Rows from block 4 of the text encoder of a small contrastive audio-text model, named by matrix and row number. Rows with one number within an expert belong to one neuron, the router's apart. Each number is 50 + 10 x the weight over its row's rms, rounded and kept within 0 to 99. All counts start at 0. After the name is the row's rms in percent of the matrix's.
Before each expert's rows are labels from the 100 texts, of 14848, where the router gives the expert most weight on average: "fires on" is the input token at the peak. Only what is clearly more common there than usual is listed. The data: synthesized solo parts of chorales (CocoChorales).
# router: router (text_encoder.blocks.4.mlp.router.weight, 32x128, trained with AdamW), inputs 0-127
# gate: expert gate (text_encoder.blocks.4.mlp.gate, 32x64x128), inputs 0-127
# up: expert up (text_encoder.blocks.4.mlp.up, 32x64x128), inputs 0-127
# down: expert down (text_encoder.blocks.4.mlp.down, 32x128x64, transposed), outputs 0-127

# expert 11
fires on: ":"
router.11 104:62 65 63 55 66 58 49 57 38 50 52 40 52 58 51 55 65 60 57 39 56 52 61 52 37 57 63 33 63 58 36 38 35 45 51 61 44 40 47 48 64 55 39 37 53 52 43 35 36 63 37 47 43 47 59 58 52 55 50 60 58 71 47 48 54 47 32 55 61 52 56 37 50 39 62 53 54 56 65 46 62 47 20 42 39 55 61 61 44 33 55 39 58 49 38 43 49 56 52 51 52 40 41 34 56 58 57 52 27 70 39 54 59 49 39 60 72 57 44 34 55 47 51 53 64 39 40 34
gate.0 099:45 63 37 34 33 59 39 36 51 45 62 63 52 59 61 33 67 36 47 52 60 67 41 44 62 34 64 48 32 44 45 32 40 54 54 44 53 53 41 58 47 38 44 52 47 54 57 71 38 56 60 69 50 28 43 43 74 43 41 71 53 62 55 43 52 56 37 52 54 30 61 60 70 51 37 35 57 36 46 31 53 56 47 44 34 53 42 55 53 56 48 51 48 54 62 40 51 40 48 44 43 46 55 48 61 68 45 49 56 45 63 49 42 52 45 59 50 50 51 50 60 54 66 49 46 59 59 57
up.0 084:37 56 64 53 40 52 32 50 55 65 50 49 54 33 31 49 60 50 54 55 50 64 28 63 40 41 49 49 50 57 52 62 61 49 60 47 49 50 54 60 51 37 46 46 44 61 72 51 49 55 60 63 43 42 55 59 47 36 65 65 44 62 44 51 44 48 42 46 36 29 36 61 43 55 39 61 44 57 31 52 55 42 45 40 50 38 33 51 49 70 43 52 56 36 48 66 57 52 68 47 41 39 37 31 61 48 55 46 59 75 58 53 32 50 43 43 64 38 45 55 29 49 44 47 39 43 59 41
down.0 084:54 37 37 45 58 41 41 70 65 42 46 49 58 60 70 49 50 46 41 49 64 55 46 61 61 43 54 44 77 47 55 41 58 42 59 45 48 48 50 34 53 55 44 56 36 43 60 59 56 35 42 47 44 76 33 43 66 54 48 53 56 50 61 52 51 51 38 71 45 43 49 51 42 51 72 47 37 68 56 52 57 39 42 50 35 57 41 38 41 56 42 57 58 42 47 40 53 38 46 60 45 69 51 46 37 41 75 35 29 60 47 66 53 39 57 46 50 42 51 63 56 41 55 48 36 37 43 52
gate.1 134:57 43 62 20 46 46 45 43 61 40 38 41 57 50 60 54 65 31 47 45 34 58 40 44 49 48 54 59 59 75 53 41 53 51 52 51 50 40 54 53 60 65 41 58 64 52 51 33 61 61 52 51 51 29 56 60 43 41 44 58 54 65 52 58 77 50 35 57 56 45 49 51 32 47 62 32 62 59 49 32 48 52 46 66 51 56 56 32 38 35 55 34 42 63 55 37 33 55 47 55 49 61 50 24 56 49 57 48 55 55 49 64 52 55 66 60 54 54 50 50 53 42 37 63 53 53 52 41
up.1 134:60 54 63 17 48 47 47 46 53 37 42 45 63 47 61 45 55 33 45 46 34 60 46 40 45 52 53 67 54 72 53 40 52 42 55 52 56 41 57 55 60 65 50 57 57 50 54 33 60 56 54 48 54 29 57 66 49 45 49 61 56 65 53 53 79 50 33 64 58 56 49 52 37 45 59 33 60 62 49 38 51 49 40 69 57 47 59 42 41 28 60 43 51 61 50 33 44 59 47 54 52 57 51 29 61 49 55 52 46 55 58 62 58 59 65 66 58 54 46 46 47 40 33 64 51 52 59 43
down.1 129:45 56 48 46 59 35 58 51 54 26 49 37 48 61 53 38 67 48 50 59 49 49 70 57 54 43 55 54 55 35 49 43 43 42 53 58 47 60 53 35 58 40 45 65 67 52 55 83 57 46 42 57 52 50 35 35 49 76 51 51 36 55 49 55 41 39 52 57 46 59 44 49 51 38 51 60 40 38 55 47 59 56 52 49 60 50 42 28 36 31 70 37 31 48 62 64 55 49 46 49 45 71 51 61 48 39 32 42 54 45 55 59 65 49 32 59 60 53 36 54 38 60 47 48 51 47 51 57
gate.2 087:59 43 60 39 41 39 47 62 40 49 43 44 54 37 41 55 61 48 53 48 47 63 54 56 58 51 48 56 37 35 57 45 29 72 54 58 47 57 46 49 38 47 61 50 64 53 38 66 49 38 45 66 44 48 53 63 65 61 66 40 43 50 55 50 61 27 46 34 51 36 42 49 60 52 49 48 36 55 40 35 62 29 45 56 69 57 49 39 45 54 55 55 37 41 34 71 45 41 45 58 32 34 46 57 56 37 42 36 42 46 60 46 59 42 66 60 31 43 47 56 36 52 60 70 39 48 47 57
up.2 074:29 64 37 45 50 51 54 58 51 45 48 46 40 72 47 65 38 47 42 37 26 44 42 36 50 56 37 43 37 49 54 54 66 44 45 41 52 50 54 53 46 45 73 58 49 50 53 43 59 63 58 40 54 54 42 52 36 50 31 60 57 52 49 32 54 48 54 54 67 49 51 38 52 60 57 64 65 55 43 49 44 66 69 38 36 51 47 31 39 55 65 74 44 56 55 43 37 49 53 53 48 44 54 44 50 61 51 58 59 59 55 54 57 67 46 60 63 55 58 43 41 48 42 58 34 42 48 83
down.2 083:40 42 49 59 41 59 44 54 36 58 44 49 62 42 64 57 52 60 52 42 59 56 44 68 52 57 62 73 47 62 41 50 47 48 57 58 39 36 59 23 69 60 53 53 38 51 44 60 61 34 38 43 51 50 53 34 50 56 51 51 49 42 51 46 54 44 58 31 51 49 44 80 32 58 50 48 48 64 52 67 54 60 56 54 41 35 34 29 61 48 53 42 40 34 47 47 36 67 49 38 32 43 40 47 59 55 46 72 54 49 60 30 43 40 54 48 53 56 55 56 51 58 43 47 54 53 63 60
gate.3 074:49 48 41 56 64 67 52 61 51 47 59 59 55 79 53 30 39 57 51 51 60 44 66 60 48 48 63 51 41 50 69 49 53 44 58 30 48 37 45 49 40 45 43 46 37 46 34 47 34 38 42 62 35 68 51 44 47 62 46 42 51 52 55 56 51 52 51 23 54 58 52 40 43 55 62 49 52 58 56 58 43 36 72 57 64 48 48 39 51 53 30 54 55 45 68 48 51 46 50 61 53 53 59 34 63 53 36 49 36 54 40 61 58 37 33 49 61 43 41 38 55 38 43 72 60 59 59 40
up.3 078:41 62 55 53 59 33 60 51 62 46 57 71 46 47 32 48 32 44 62 58 46 53 56 54 35 51 50 48 36 53 72 49 45 51 58 41 49 44 50 51 54 52 50 33 48 55 56 44 64 43 45 49 63 57 38 29 61 36 61 42 55 42 36 55 28 48 43 60 44 70 45 32 38 56 52 48 44 67 46 43 41 41 54 51 51 53 44 68 46 60 56 28 46 50 46 49 54 60 42 46 49 62 42 32 37 49 64 63 25 62 62 60 69 40 70 46 59 50 39 50 63 43 55 54 46 46 48 60
down.3 070:46 42 50 48 41 61 52 42 48 48 42 34 64 58 37 50 64 53 49 50 52 55 39 61 20 44 51 40 61 61 35 66 38 24 43 45 54 50 65 57 48 52 52 38 44 53 61 54 52 38 68 48 57 40 42 57 49 61 48 57 46 38 52 61 57 54 66 39 79 40 35 55 51 47 34 35 54 47 40 66 68 61 45 61 51 61 50 65 41 59 46 62 47 47 40 50 56 54 59 29 45 40 49 55 49 42 59 53 46 38 41 61 54 31 55 49 66 70 61 43 45 56 39 48 55 52 50 41

# expert 15
fires on: "tuba"; "flute"; "trumpet"; "cello"
router.15 108:63 56 39 43 57 50 52 61 61 45 41 33 37 40 46 52 65 51 31 43 43 48 54 62 60 48 35 38 38 44 54 47 28 49 46 60 54 49 75 54 50 48 54 62 69 51 29 70 51 49 54 46 47 51 47 63 53 66 51 42 70 52 66 52 66 68 53 37 57 36 49 35 53 48 37 48 45 38 48 30 37 55 48 47 43 41 48 41 37 60 64 61 49 46 49 67 39 51 41 69 39 53 44 48 35 62 54 42 50 50 59 40 49 39 59 48 60 58 50 66 45 31 40 43 40 57 52 58
gate.1 073:58 66 50 43 45 60 36 38 50 54 65 68 57 54 41 56 44 48 56 48 50 70 66 61 30 33 61 52 45 59 51 29 43 31 57 39 58 27 53 49 45 63 50 51 42 41 34 35 39 38 47 56 60 43 58 50 33 48 39 44 65 47 37 30 31 44 58 63 54 38 41 47 54 55 38 58 63 48 40 53 61 57 42 62 51 42 50 40 60 49 33 52 54 57 71 62 57 47 55 48 56 59 52 48 42 42 61 41 60 56 45 36 57 38 53 39 61 60 52 58 60 42 48 54 54 44 37 29
up.1 077:49 60 61 60 47 56 66 63 51 61 50 60 53 54 48 61 58 53 46 42 46 34 65 59 46 49 45 46 48 60 51 55 45 49 62 46 54 25 75 68 52 69 54 51 38 59 61 48 56 43 43 51 39 29 50 59 43 40 28 33 43 58 40 56 43 53 70 47 50 64 40 41 40 38 41 68 39 49 52 50 60 58 62 51 44 46 48 37 46 43 54 39 39 46 50 64 37 21 50 42 53 42 44 42 52 57 57 44 50 56 49 52 52 52 30 68 45 64 41 43 52 74 55 57 66 47 49 46
down.1 075:46 67 56 52 31 52 32 42 72 49 36 53 63 46 62 49 58 40 46 58 51 59 62 53 40 40 55 44 47 50 51 27 49 42 38 58 49 59 48 48 42 57 46 41 49 53 61 36 58 63 49 59 35 30 47 60 38 52 39 66 39 67 47 35 46 55 62 64 66 41 60 67 60 52 62 46 51 62 46 56 69 37 54 41 40 73 54 55 53 46 57 34 57 33 59 51 41 29 53 37 53 46 60 47 47 40 54 47 38 36 50 48 53 60 40 58 65 59 52 35 42 51 64 59 46 55 47 58
gate.2 060:32 48 39 45 41 43 52 53 42 50 51 54 54 65 51 43 43 64 37 44 49 54 35 36 54 48 57 66 35 62 40 59 44 47 54 28 45 52 46 46 47 41 41 46 39 43 49 53 65 42 34 51 49 43 63 38 34 56 46 35 61 40 45 54 32 33 41 52 42 39 39 46 52 56 63 56 46 55 37 61 59 49 47 60 57 58 31 40 64 50 52 59 53 50 59 47 50 68 54 49 47 40 53 53 69 50 35 64 51 68 41 47 69 20 22 47 35 52 52 54 46 59 37 53 54 57 43 33
up.2 052:69 50 47 53 56 47 38 60 51 60 72 35 57 35 36 53 47 51 55 57 37 55 58 53 40 59 63 53 33 56 32 54 55 56 67 45 39 52 49 55 41 74 47 44 60 45 56 29 47 43 55 43 41 73 41 55 43 68 51 55 30 43 46 34 40 43 58 51 49 62 48 46 49 53 40 51 59 68 41 41 65 47 59 46 49 45 48 43 40 61 55 36 41 36 47 44 44 47 49 50 46 63 77 49 47 48 51 49 47 57 63 51 36 58 61 42 33 36 48 50 61 51 25 41 61 51 55 66
down.2 058:72 44 63 48 44 47 41 42 57 43 48 50 41 36 53 52 58 46 34 30 63 53 57 51 36 58 55 49 63 53 57 60 40 38 65 37 46 46 56 46 49 56 57 58 56 53 52 51 36 42 37 50 72 57 50 21 59 39 48 45 50 68 36 57 31 53 41 64 43 54 56 61 63 47 49 48 57 46 51 40 52 64 35 45 52 58 48 44 46 52 57 47 38 41 65 64 31 57 34 52 64 55 50 40 61 47 55 68 60 51 73 61 52 42 54 35 50 53 56 37 34 57 43 35 45 38 50 72
gate.3 071:64 39 43 45 41 45 42 46 38 35 40 39 51 48 51 52 51 58 56 62 54 67 79 55 40 43 32 48 55 60 45 50 53 41 33 37 52 45 36 58 64 36 41 43 33 47 47 51 32 55 59 48 39 64 55 32 36 51 62 55 39 62 39 55 45 31 67 56 53 38 40 45 50 63 36 54 46 50 47 54 50 64 66 60 43 37 59 36 53 43 61 51 80 62 47 57 44 66 47 34 48 58 55 46 38 42 44 49 54 39 48 45 50 51 47 27 54 52 40 60 37 52 44 38 57 50 55 44
up.3 076:57 53 44 64 52 37 65 40 57 52 33 68 50 38 58 47 56 48 47 43 46 59 35 56 70 50 64 36 54 38 53 49 39 69 70 56 44 56 58 54 41 38 69 43 50 44 37 46 49 35 53 68 48 36 59 41 58 48 44 40 56 58 50 46 57 57 33 40 48 40 54 50 30 46 60 59 61 70 31 49 58 35 32 34 68 52 51 48 50 50 47 40 36 44 57 49 62 41 49 52 35 53 30 42 51 48 46 66 49 51 50 74 50 57 50 60 41 56 65 56 68 51 54 60 49 47 47 54
down.3 071:44 39 65 59 63 43 66 53 54 45 38 61 55 34 36 58 46 47 36 62 59 62 39 40 50 62 38 46 57 59 40 59 49 49 34 38 46 67 56 41 51 56 54 48 35 49 56 62 35 33 72 52 41 44 42 48 47 54 42 44 48 64 52 58 44 42 50 63 61 21 52 66 56 73 49 47 50 69 46 39 48 43 63 42 45 61 74 55 46 57 66 53 43 66 66 67 47 42 55 66 57 38 41 46 56 49 44 49 36 45 43 39 59 41 52 44 35 48 39 48 55 58 47 56 40 49 40 53
gate.4 096:54 28 51 52 43 49 56 46 56 31 76 51 46 49 32 56 50 65 48 51 58 69 42 51 49 37 39 51 47 52 45 29 37 39 41 51 40 37 53 43 50 52 42 57 45 44 45 44 60 41 60 59 44 53 40 36 51 53 53 59 47 45 56 60 31 52 51 67 45 67 59 49 45 79 49 38 43 35 58 48 54 44 45 59 67 40 51 49 57 53 46 47 22 46 48 67 63 35 58 52 66 59 44 43 53 56 40 38 58 66 44 41 50 62 31 42 47 48 58 35 31 47 50 30 44 48 44 49
up.4 084:38 44 60 55 51 63 60 53 50 60 46 49 56 71 49 58 51 47 60 48 47 52 37 32 37 31 39 39 42 25 48 49 56 41 43 70 61 42 79 42 44 48 51 65 49 45 49 42 60 27 43 67 62 55 58 34 58 66 59 58 36 55 58 55 46 58 42 56 31 58 38 52 38 54 50 51 46 38 57 53 49 61 36 57 58 47 44 33 45 52 50 42 43 52 46 44 62 57 56 61 53 49 53 22 51 59 38 38 57 39 58 53 68 60 43 51 53 61 56 49 46 41 58 35 56 42 42 43
down.4 079:45 53 52 53 47 38 28 51 47 54 56 44 39 53 50 43 52 56 43 49 33 49 27 62 44 63 51 53 60 57 70 43 35 48 72 59 39 64 48 49 43 53 62 42 60 64 51 43 57 47 60 52 47 54 54 43 55 71 43 48 55 54 55 58 35 64 42 51 61 48 59 47 28 46 67 44 57 58 49 37 53 42 65 65 49 32 52 58 63 48 62 41 49 20 38 62 40 56 42 74 64 48 49 41 45 42 38 38 47 39 46 38 58 46 47 45 52 44 56 40 59 48 67 47 45 66 54 35

# expert 4
fires on: "horn"; "violin"
router.4 095:43 37 51 62 51 41 47 45 34 31 43 51 64 41 46 58 60 42 48 46 49 46 61 45 34 54 37 43 64 66 48 64 62 63 51 46 31 46 50 58 51 42 48 33 57 45 48 42 50 28 60 53 59 53 53 45 65 50 38 56 56 61 45 54 47 44 59 56 36 37 54 69 57 41 54 69 44 45 46 31 69 52 66 66 30 61 48 38 33 45 47 50 56 56 36 66 52 58 48 52 43 61 35 63 44 47 56 49 53 42 52 65 36 60 50 31 46 60 63 36 45 62 43 59 52 50 62 29
gate.0 079:59 36 65 48 63 57 44 35 40 60 50 65 34 65 52 34 32 57 38 42 50 54 36 32 43 43 68 52 42 59 49 66 47 38 55 39 45 51 40 45 40 57 46 53 51 55 57 64 54 56 46 47 46 49 45 39 40 51 50 56 69 53 55 57 33 61 69 54 58 57 51 36 30 47 45 34 40 38 38 57 53 58 65 52 53 46 41 49 37 56 33 30 46 65 47 51 56 53 44 46 44 44 37 30 37 55 43 50 55 56 56 51 48 59 69 67 29 41 58 52 53 43 42 41 43 31 41 38
up.0 086:52 54 40 37 60 78 59 49 41 27 52 47 53 60 48 43 51 23 32 42 42 31 44 59 47 56 50 47 38 64 54 55 55 42 61 51 42 41 43 47 47 59 56 56 55 62 51 59 60 51 39 39 43 48 48 41 40 37 59 52 58 50 53 31 46 69 46 53 60 56 42 36 50 42 65 56 52 51 45 39 46 53 42 32 65 54 51 56 56 57 29 50 56 47 36 55 42 56 31 28 59 51 39 51 55 62 46 48 56 52 67 72 57 52 73 54 53 56 56 51 38 48 57 43 63 27 59 52
down.0 086:49 42 57 56 51 40 35 54 38 41 52 36 60 50 53 54 72 53 60 63 56 53 68 46 44 56 41 42 32 49 69 57 62 48 49 37 29 63 72 47 41 49 58 44 40 59 60 46 67 45 40 52 55 48 62 66 25 43 43 41 54 64 51 50 62 41 46 54 40 69 42 64 36 45 45 71 59 45 51 37 47 46 53 43 46 43 53 40 53 49 56 47 67 41 45 69 49 43 48 68 39 41 59 59 52 48 65 37 25 46 51 46 36 58 45 61 42 55 55 48 41 57 54 67 42 47 41 46
gate.1 087:51 36 53 47 56 52 50 63 29 43 48 42 51 58 28 31 51 59 48 53 47 52 39 34 71 36 65 43 55 49 53 52 24 52 42 52 51 50 36 58 45 45 62 44 43 42 51 65 37 58 26 32 47 63 42 51 47 44 48 38 50 46 34 46 61 28 42 42 38 53 26 68 59 53 59 41 35 51 50 47 42 58 58 28 48 38 49 61 50 59 60 48 36 37 71 49 62 58 46 50 36 59 47 34 50 51 54 44 51 49 54 39 54 53 57 39 53 63 54 40 52 43 52 59 55 54 62 49
up.1 073:48 35 58 37 42 59 52 45 46 44 59 66 64 58 32 40 36 54 54 43 42 52 62 31 53 44 52 58 56 58 49 50 32 51 41 40 60 37 66 52 44 43 69 47 56 51 65 60 42 45 30 34 50 43 55 46 52 53 61 46 50 47 37 37 50 33 43 53 44 55 33 48 58 44 63 53 41 53 41 51 49 41 61 43 37 34 30 41 50 60 51 46 37 42 74 51 67 56 53 42 41 36 26 38 47 65 52 23 53 60 59 58 54 46 50 33 51 65 48 57 50 37 49 44 56 55 61 50
down.1 084:59 49 43 60 57 37 45 44 48 34 60 54 45 51 24 60 50 77 47 36 44 30 37 58 55 48 67 63 45 51 51 39 42 57 59 40 44 62 51 50 39 64 51 65 45 47 41 70 49 33 60 43 51 30 58 40 51 62 39 43 43 56 55 41 38 52 45 42 50 48 53 65 52 37 80 37 35 59 39 41 59 49 54 56 51 58 60 61 69 55 38 53 54 44 46 43 44 58 56 53 60 51 55 53 44 53 57 48 43 47 46 57 52 22 51 50 50 58 65 48 49 61 40 38 68 61 35 43
gate.2 091:59 49 58 53 38 48 44 61 51 39 56 52 51 69 68 54 41 60 55 63 73 46 48 52 68 60 52 39 61 58 40 51 61 57 65 47 63 49 53 43 62 51 52 70 55 53 66 50 54 46 19 60 64 53 26 62 46 44 44 49 50 40 52 61 43 50 53 44 43 38 72 46 34 37 53 62 50 45 39 50 46 57 48 59 50 56 52 53 58 45 54 44 47 44 45 37 31 36 48 43 56 48 28 58 35 42 39 47 44 47 40 40 49 53 62 52 61 48 24 51 49 39 48 67 35 50 36 57
up.2 105:54 53 55 44 52 42 38 59 45 57 44 67 40 41 47 47 49 56 63 52 37 57 36 49 76 46 44 52 47 45 58 63 41 65 45 63 43 67 47 57 54 47 47 39 60 38 38 48 38 69 42 44 40 61 54 43 59 37 51 53 48 67 61 27 62 59 31 52 37 60 31 53 71 52 61 58 50 36 48 41 74 64 49 64 48 47 50 67 49 67 56 63 54 69 56 60 52 55 41 40 60 40 48 44 49 42 38 39 62 42 30 55 52 52 51 38 64 40 49 48 65 58 47 51 48 61 43 59
down.2 095:30 42 46 60 51 43 66 43 59 62 41 46 59 59 60 49 50 58 52 46 46 46 41 58 53 74 42 46 41 49 59 51 46 66 48 64 33 39 37 45 53 71 34 48 50 46 50 40 45 44 35 62 66 48 62 51 47 45 51 50 60 42 34 65 62 46 60 44 57 36 64 53 41 37 38 68 49 62 35 62 44 41 53 31 44 58 59 62 40 55 36 33 51 55 52 51 51 52 53 52 58 41 31 40 39 42 68 58 48 62 51 45 53 46 47 50 52 43 51 38 58 70 57 26 69 58 47 36
gate.3 140:61 50 48 40 65 66 61 69 43 51 41 52 38 68 41 49 59 36 52 53 75 53 73 53 54 52 48 49 56 43 51 52 52 50 55 37 53 50 59 48 53 50 57 69 57 68 53 59 57 63 51 57 53 61 57 42 57 47 65 48 67 46 33 42 52 39 48 47 47 59 58 59 59 44 57 43 29 22 45 52 56 52 54 35 50 36 55 55 52 30 35 52 61 47 52 50 38 56 63 34 31 43 65 75 56 51 38 56 45 43 65 55 50 50 60 34 63 48 61 50 44 46 47 52 44 70 58 48
up.3 147:57 50 50 36 62 62 58 72 43 49 45 49 37 71 39 50 62 35 57 52 80 54 80 52 51 51 49 46 57 45 45 51 58 48 49 35 49 57 60 45 49 48 51 65 54 69 58 65 55 63 53 57 49 53 57 46 62 44 63 47 70 45 31 48 57 46 43 46 45 56 62 58 62 49 59 49 32 21 43 54 57 55 51 36 48 36 52 53 48 32 37 50 59 54 55 49 41 52 60 38 37 45 67 70 57 57 38 55 46 47 57 51 48 54 60 35 64 50 59 47 45 44 46 53 42 69 57 50
down.3 144:37 51 51 40 39 42 61 54 70 78 70 48 39 40 39 43 47 50 48 51 65 51 40 62 45 51 50 44 50 59 39 43 47 47 35 61 42 47 47 54 57 39 49 56 41 54 42 54 37 52 42 45 33 56 50 60 49 49 59 64 27 55 42 44 54 56 41 28 48 50 51 56 50 59 61 56 69 72 62 45 61 36 42 54 68 50 55 47 45 42 70 60 57 53 65 55 50 47 52 49 38 39 63 49 54 65 47 50 52 66 37 38 40 41 53 48 51 30 65 42 65 55 40 38 65 34 65 60

# expert 0
fires on: ":"; "oboe"
router.0 095:52 45 50 41 44 62 56 39 42 61 41 46 48 56 46 51 52 67 75 43 54 77 39 36 47 54 64 34 42 51 46 39 52 44 63 38 65 48 56 48 47 36 64 61 57 58 56 59 44 57 45 66 39 48 29 48 56 40 65 47 53 43 42 44 59 58 58 57 62 69 46 43 67 48 36 43 45 69 52 40 38 51 37 56 40 53 49 65 53 43 45 47 35 35 54 36 58 49 48 37 51 42 33 48 64 56 31 61 58 60 69 53 34 39 43 32 40 61 55 53 52 52 58 53 58 56 59 54
gate.1 088:66 52 60 52 54 41 52 60 55 46 41 55 43 32 42 48 47 33 54 43 46 63 38 48 35 63 50 50 47 55 36 56 50 41 46 52 49 53 35 69 55 63 27 44 48 57 31 64 57 41 66 56 47 55 40 37 59 67 55 59 52 54 65 50 40 46 35 38 38 56 46 50 52 56 34 32 52 53 40 41 52 54 52 54 46 50 57 54 45 48 38 56 60 49 52 50 52 49 34 59 68 52 45 55 59 31 46 69 53 33 60 39 41 35 56 47 42 81 68 44 30 57 55 47 49 70 53 58
up.1 083:71 53 52 44 58 40 38 50 52 54 49 45 43 38 56 34 45 46 62 46 32 69 39 46 45 59 37 49 36 37 49 51 53 50 46 65 54 42 45 65 54 60 24 49 56 53 32 66 61 44 50 54 33 56 55 34 59 70 57 43 42 57 56 58 50 41 43 24 31 59 51 37 60 59 53 40 54 50 56 48 41 56 50 50 51 50 65 64 43 32 22 63 55 52 44 52 35 40 36 63 49 64 42 45 51 60 41 63 56 46 66 38 43 49 60 46 53 48 60 48 41 39 38 48 44 48 51 58
down.1 086:52 46 49 55 55 47 61 44 49 61 47 53 64 42 65 55 63 47 43 38 45 45 33 43 46 34 71 54 41 58 76 52 49 55 42 44 60 54 48 46 63 38 57 33 43 54 60 63 49 46 50 60 63 26 41 40 49 40 62 48 53 56 59 52 45 50 35 40 39 43 53 63 35 52 57 48 47 49 60 47 31 57 62 54 40 68 46 56 80 54 49 43 49 40 52 53 42 63 50 48 62 35 34 46 33 59 46 49 55 60 62 59 50 52 54 73 47 64 63 22 39 48 43 47 51 55 62 40
gate.2 097:47 53 55 57 34 42 49 23 53 70 59 51 55 82 62 50 46 46 44 55 71 39 51 51 55 19 52 49 47 74 59 47 51 57 44 54 38 55 51 52 47 48 54 38 43 46 39 61 55 52 45 61 54 65 53 64 53 58 53 65 39 41 62 51 57 42 34 46 49 47 41 50 61 72 49 53 42 57 54 58 52 70 51 44 44 47 29 53 50 22 49 46 53 49 64 41 49 49 47 42 41 53 44 37 44 47 64 47 45 61 34 50 51 47 62 58 40 32 36 42 53 53 43 55 36 45 57 58
up.2 092:45 52 40 55 47 46 55 49 52 58 48 55 51 65 61 53 43 60 45 57 47 34 37 50 69 24 56 45 44 63 58 34 59 57 47 50 34 55 46 44 34 45 57 11 46 45 59 38 52 54 52 64 49 57 59 73 51 55 54 37 49 44 54 45 37 56 48 37 42 49 46 51 63 53 52 63 46 49 45 55 44 58 65 56 33 50 37 45 55 49 58 71 41 52 66 52 55 33 50 48 52 73 38 39 38 47 50 28 46 41 42 64 39 52 58 57 38 41 54 57 61 62 46 58 44 30 42 55
down.2 101:51 57 50 66 46 42 51 45 60 57 46 58 53 48 64 41 72 31 29 42 58 47 51 32 68 55 57 49 49 45 53 57 49 58 42 69 64 41 42 62 54 50 48 60 62 32 42 46 63 48 65 42 58 47 79 62 57 33 49 66 37 46 55 61 48 55 38 53 49 37 44 47 66 38 28 59 52 41 42 61 44 52 28 54 60 53 39 55 51 47 49 61 56 54 42 53 30 48 55 67 42 58 46 42 58 68 59 57 47 40 57 36 58 41 47 53 41 46 51 49 37 30 39 58 51 52 49 55
gate.3 140:43 58 60 37 46 40 47 42 37 42 49 72 44 49 44 54 58 68 63 27 45 51 42 62 46 45 46 50 66 27 43 27 48 34 47 49 35 47 50 52 49 39 44 30 52 57 50 45 32 77 60 54 45 48 35 60 72 39 55 54 67 54 42 38 52 46 56 71 35 48 56 49 51 40 65 36 57 59 43 56 58 53 42 44 50 57 55 54 46 43 46 29 49 55 72 49 59 62 49 43 58 53 52 55 56 39 46 56 52 46 55 66 50 42 40 56 58 38 68 50 54 63 57 49 63 54 57 53
up.3 149:48 61 53 41 45 39 46 44 36 47 58 71 47 53 42 50 58 54 59 29 54 53 46 61 49 48 40 46 66 29 35 27 48 22 53 49 34 50 52 58 50 44 52 40 48 53 53 39 31 75 61 52 47 48 36 59 66 49 60 57 72 59 38 51 56 51 61 65 29 41 58 52 47 38 61 36 52 57 45 58 52 57 33 52 43 62 63 54 51 36 46 32 54 53 66 51 63 59 45 43 58 47 58 49 48 43 47 57 53 47 58 67 60 40 35 61 50 39 64 53 52 58 60 51 56 47 62 51
down.3 149:52 44 47 52 65 45 53 68 49 47 58 68 47 58 51 57 64 51 70 43 63 59 56 65 48 46 38 68 60 50 26 22 36 54 52 50 38 63 38 53 38 41 64 45 37 46 51 47 31 41 44 32 31 68 45 53 51 48 59 66 57 47 44 41 41 70 47 58 63 47 56 47 61 47 52 44 55 43 60 36 71 52 45 71 58 51 29 55 42 44 48 37 53 45 41 51 32 31 49 52 45 50 47 46 57 52 43 38 54 49 50 51 59 43 45 58 59 56 52 42 39 49 56 40 60 59 39 40
gate.4 101:36 63 45 59 72 39 51 55 50 38 43 63 65 36 49 46 63 49 70 47 52 56 43 48 65 39 62 15 59 33 43 39 20 67 57 42 58 59 35 46 42 47 54 54 19 58 48 53 59 59 53 60 46 65 46 50 55 44 57 53 53 47 34 43 61 54 50 62 45 55 47 52 35 54 43 54 51 49 50 47 44 45 46 45 58 56 51 40 62 40 54 48 45 54 40 57 39 54 47 61 56 51 49 46 60 53 52 42 38 57 49 62 48 61 45 53 62 56 41 39 49 29 40 39 48 40 35 70
up.4 107:39 64 51 60 61 37 47 43 49 35 47 71 60 35 53 46 58 51 62 47 47 63 44 47 61 37 51 22 59 36 45 42 17 63 60 40 72 60 33 43 46 50 46 61 36 62 42 63 53 53 56 61 56 62 44 53 57 39 54 54 58 45 35 38 51 57 55 62 48 56 50 60 32 57 42 52 45 51 47 50 42 48 40 44 59 54 52 49 50 47 58 41 42 43 44 57 34 54 51 64 60 41 43 44 61 63 56 39 48 47 44 65 54 57 61 50 59 57 37 49 59 30 43 35 49 43 39 72
down.4 099:42 36 46 50 48 55 62 31 59 38 39 52 60 57 58 51 68 48 43 38 53 49 59 51 40 59 57 60 42 40 49 63 54 35 49 53 56 51 68 44 46 34 42 43 60 39 66 61 54 66 80 64 50 51 49 57 64 67 58 44 60 47 53 41 43 55 46 38 49 66 58 30 61 40 39 63 46 38 65 53 42 40 53 47 53 40 48 51 46 58 58 53 43 40 40 57 53 47 63 63 37 46 44 49 31 68 48 49 43 53 39 65 54 43 36 50 54 51 37 39 30 34 59 34 62 51 31 47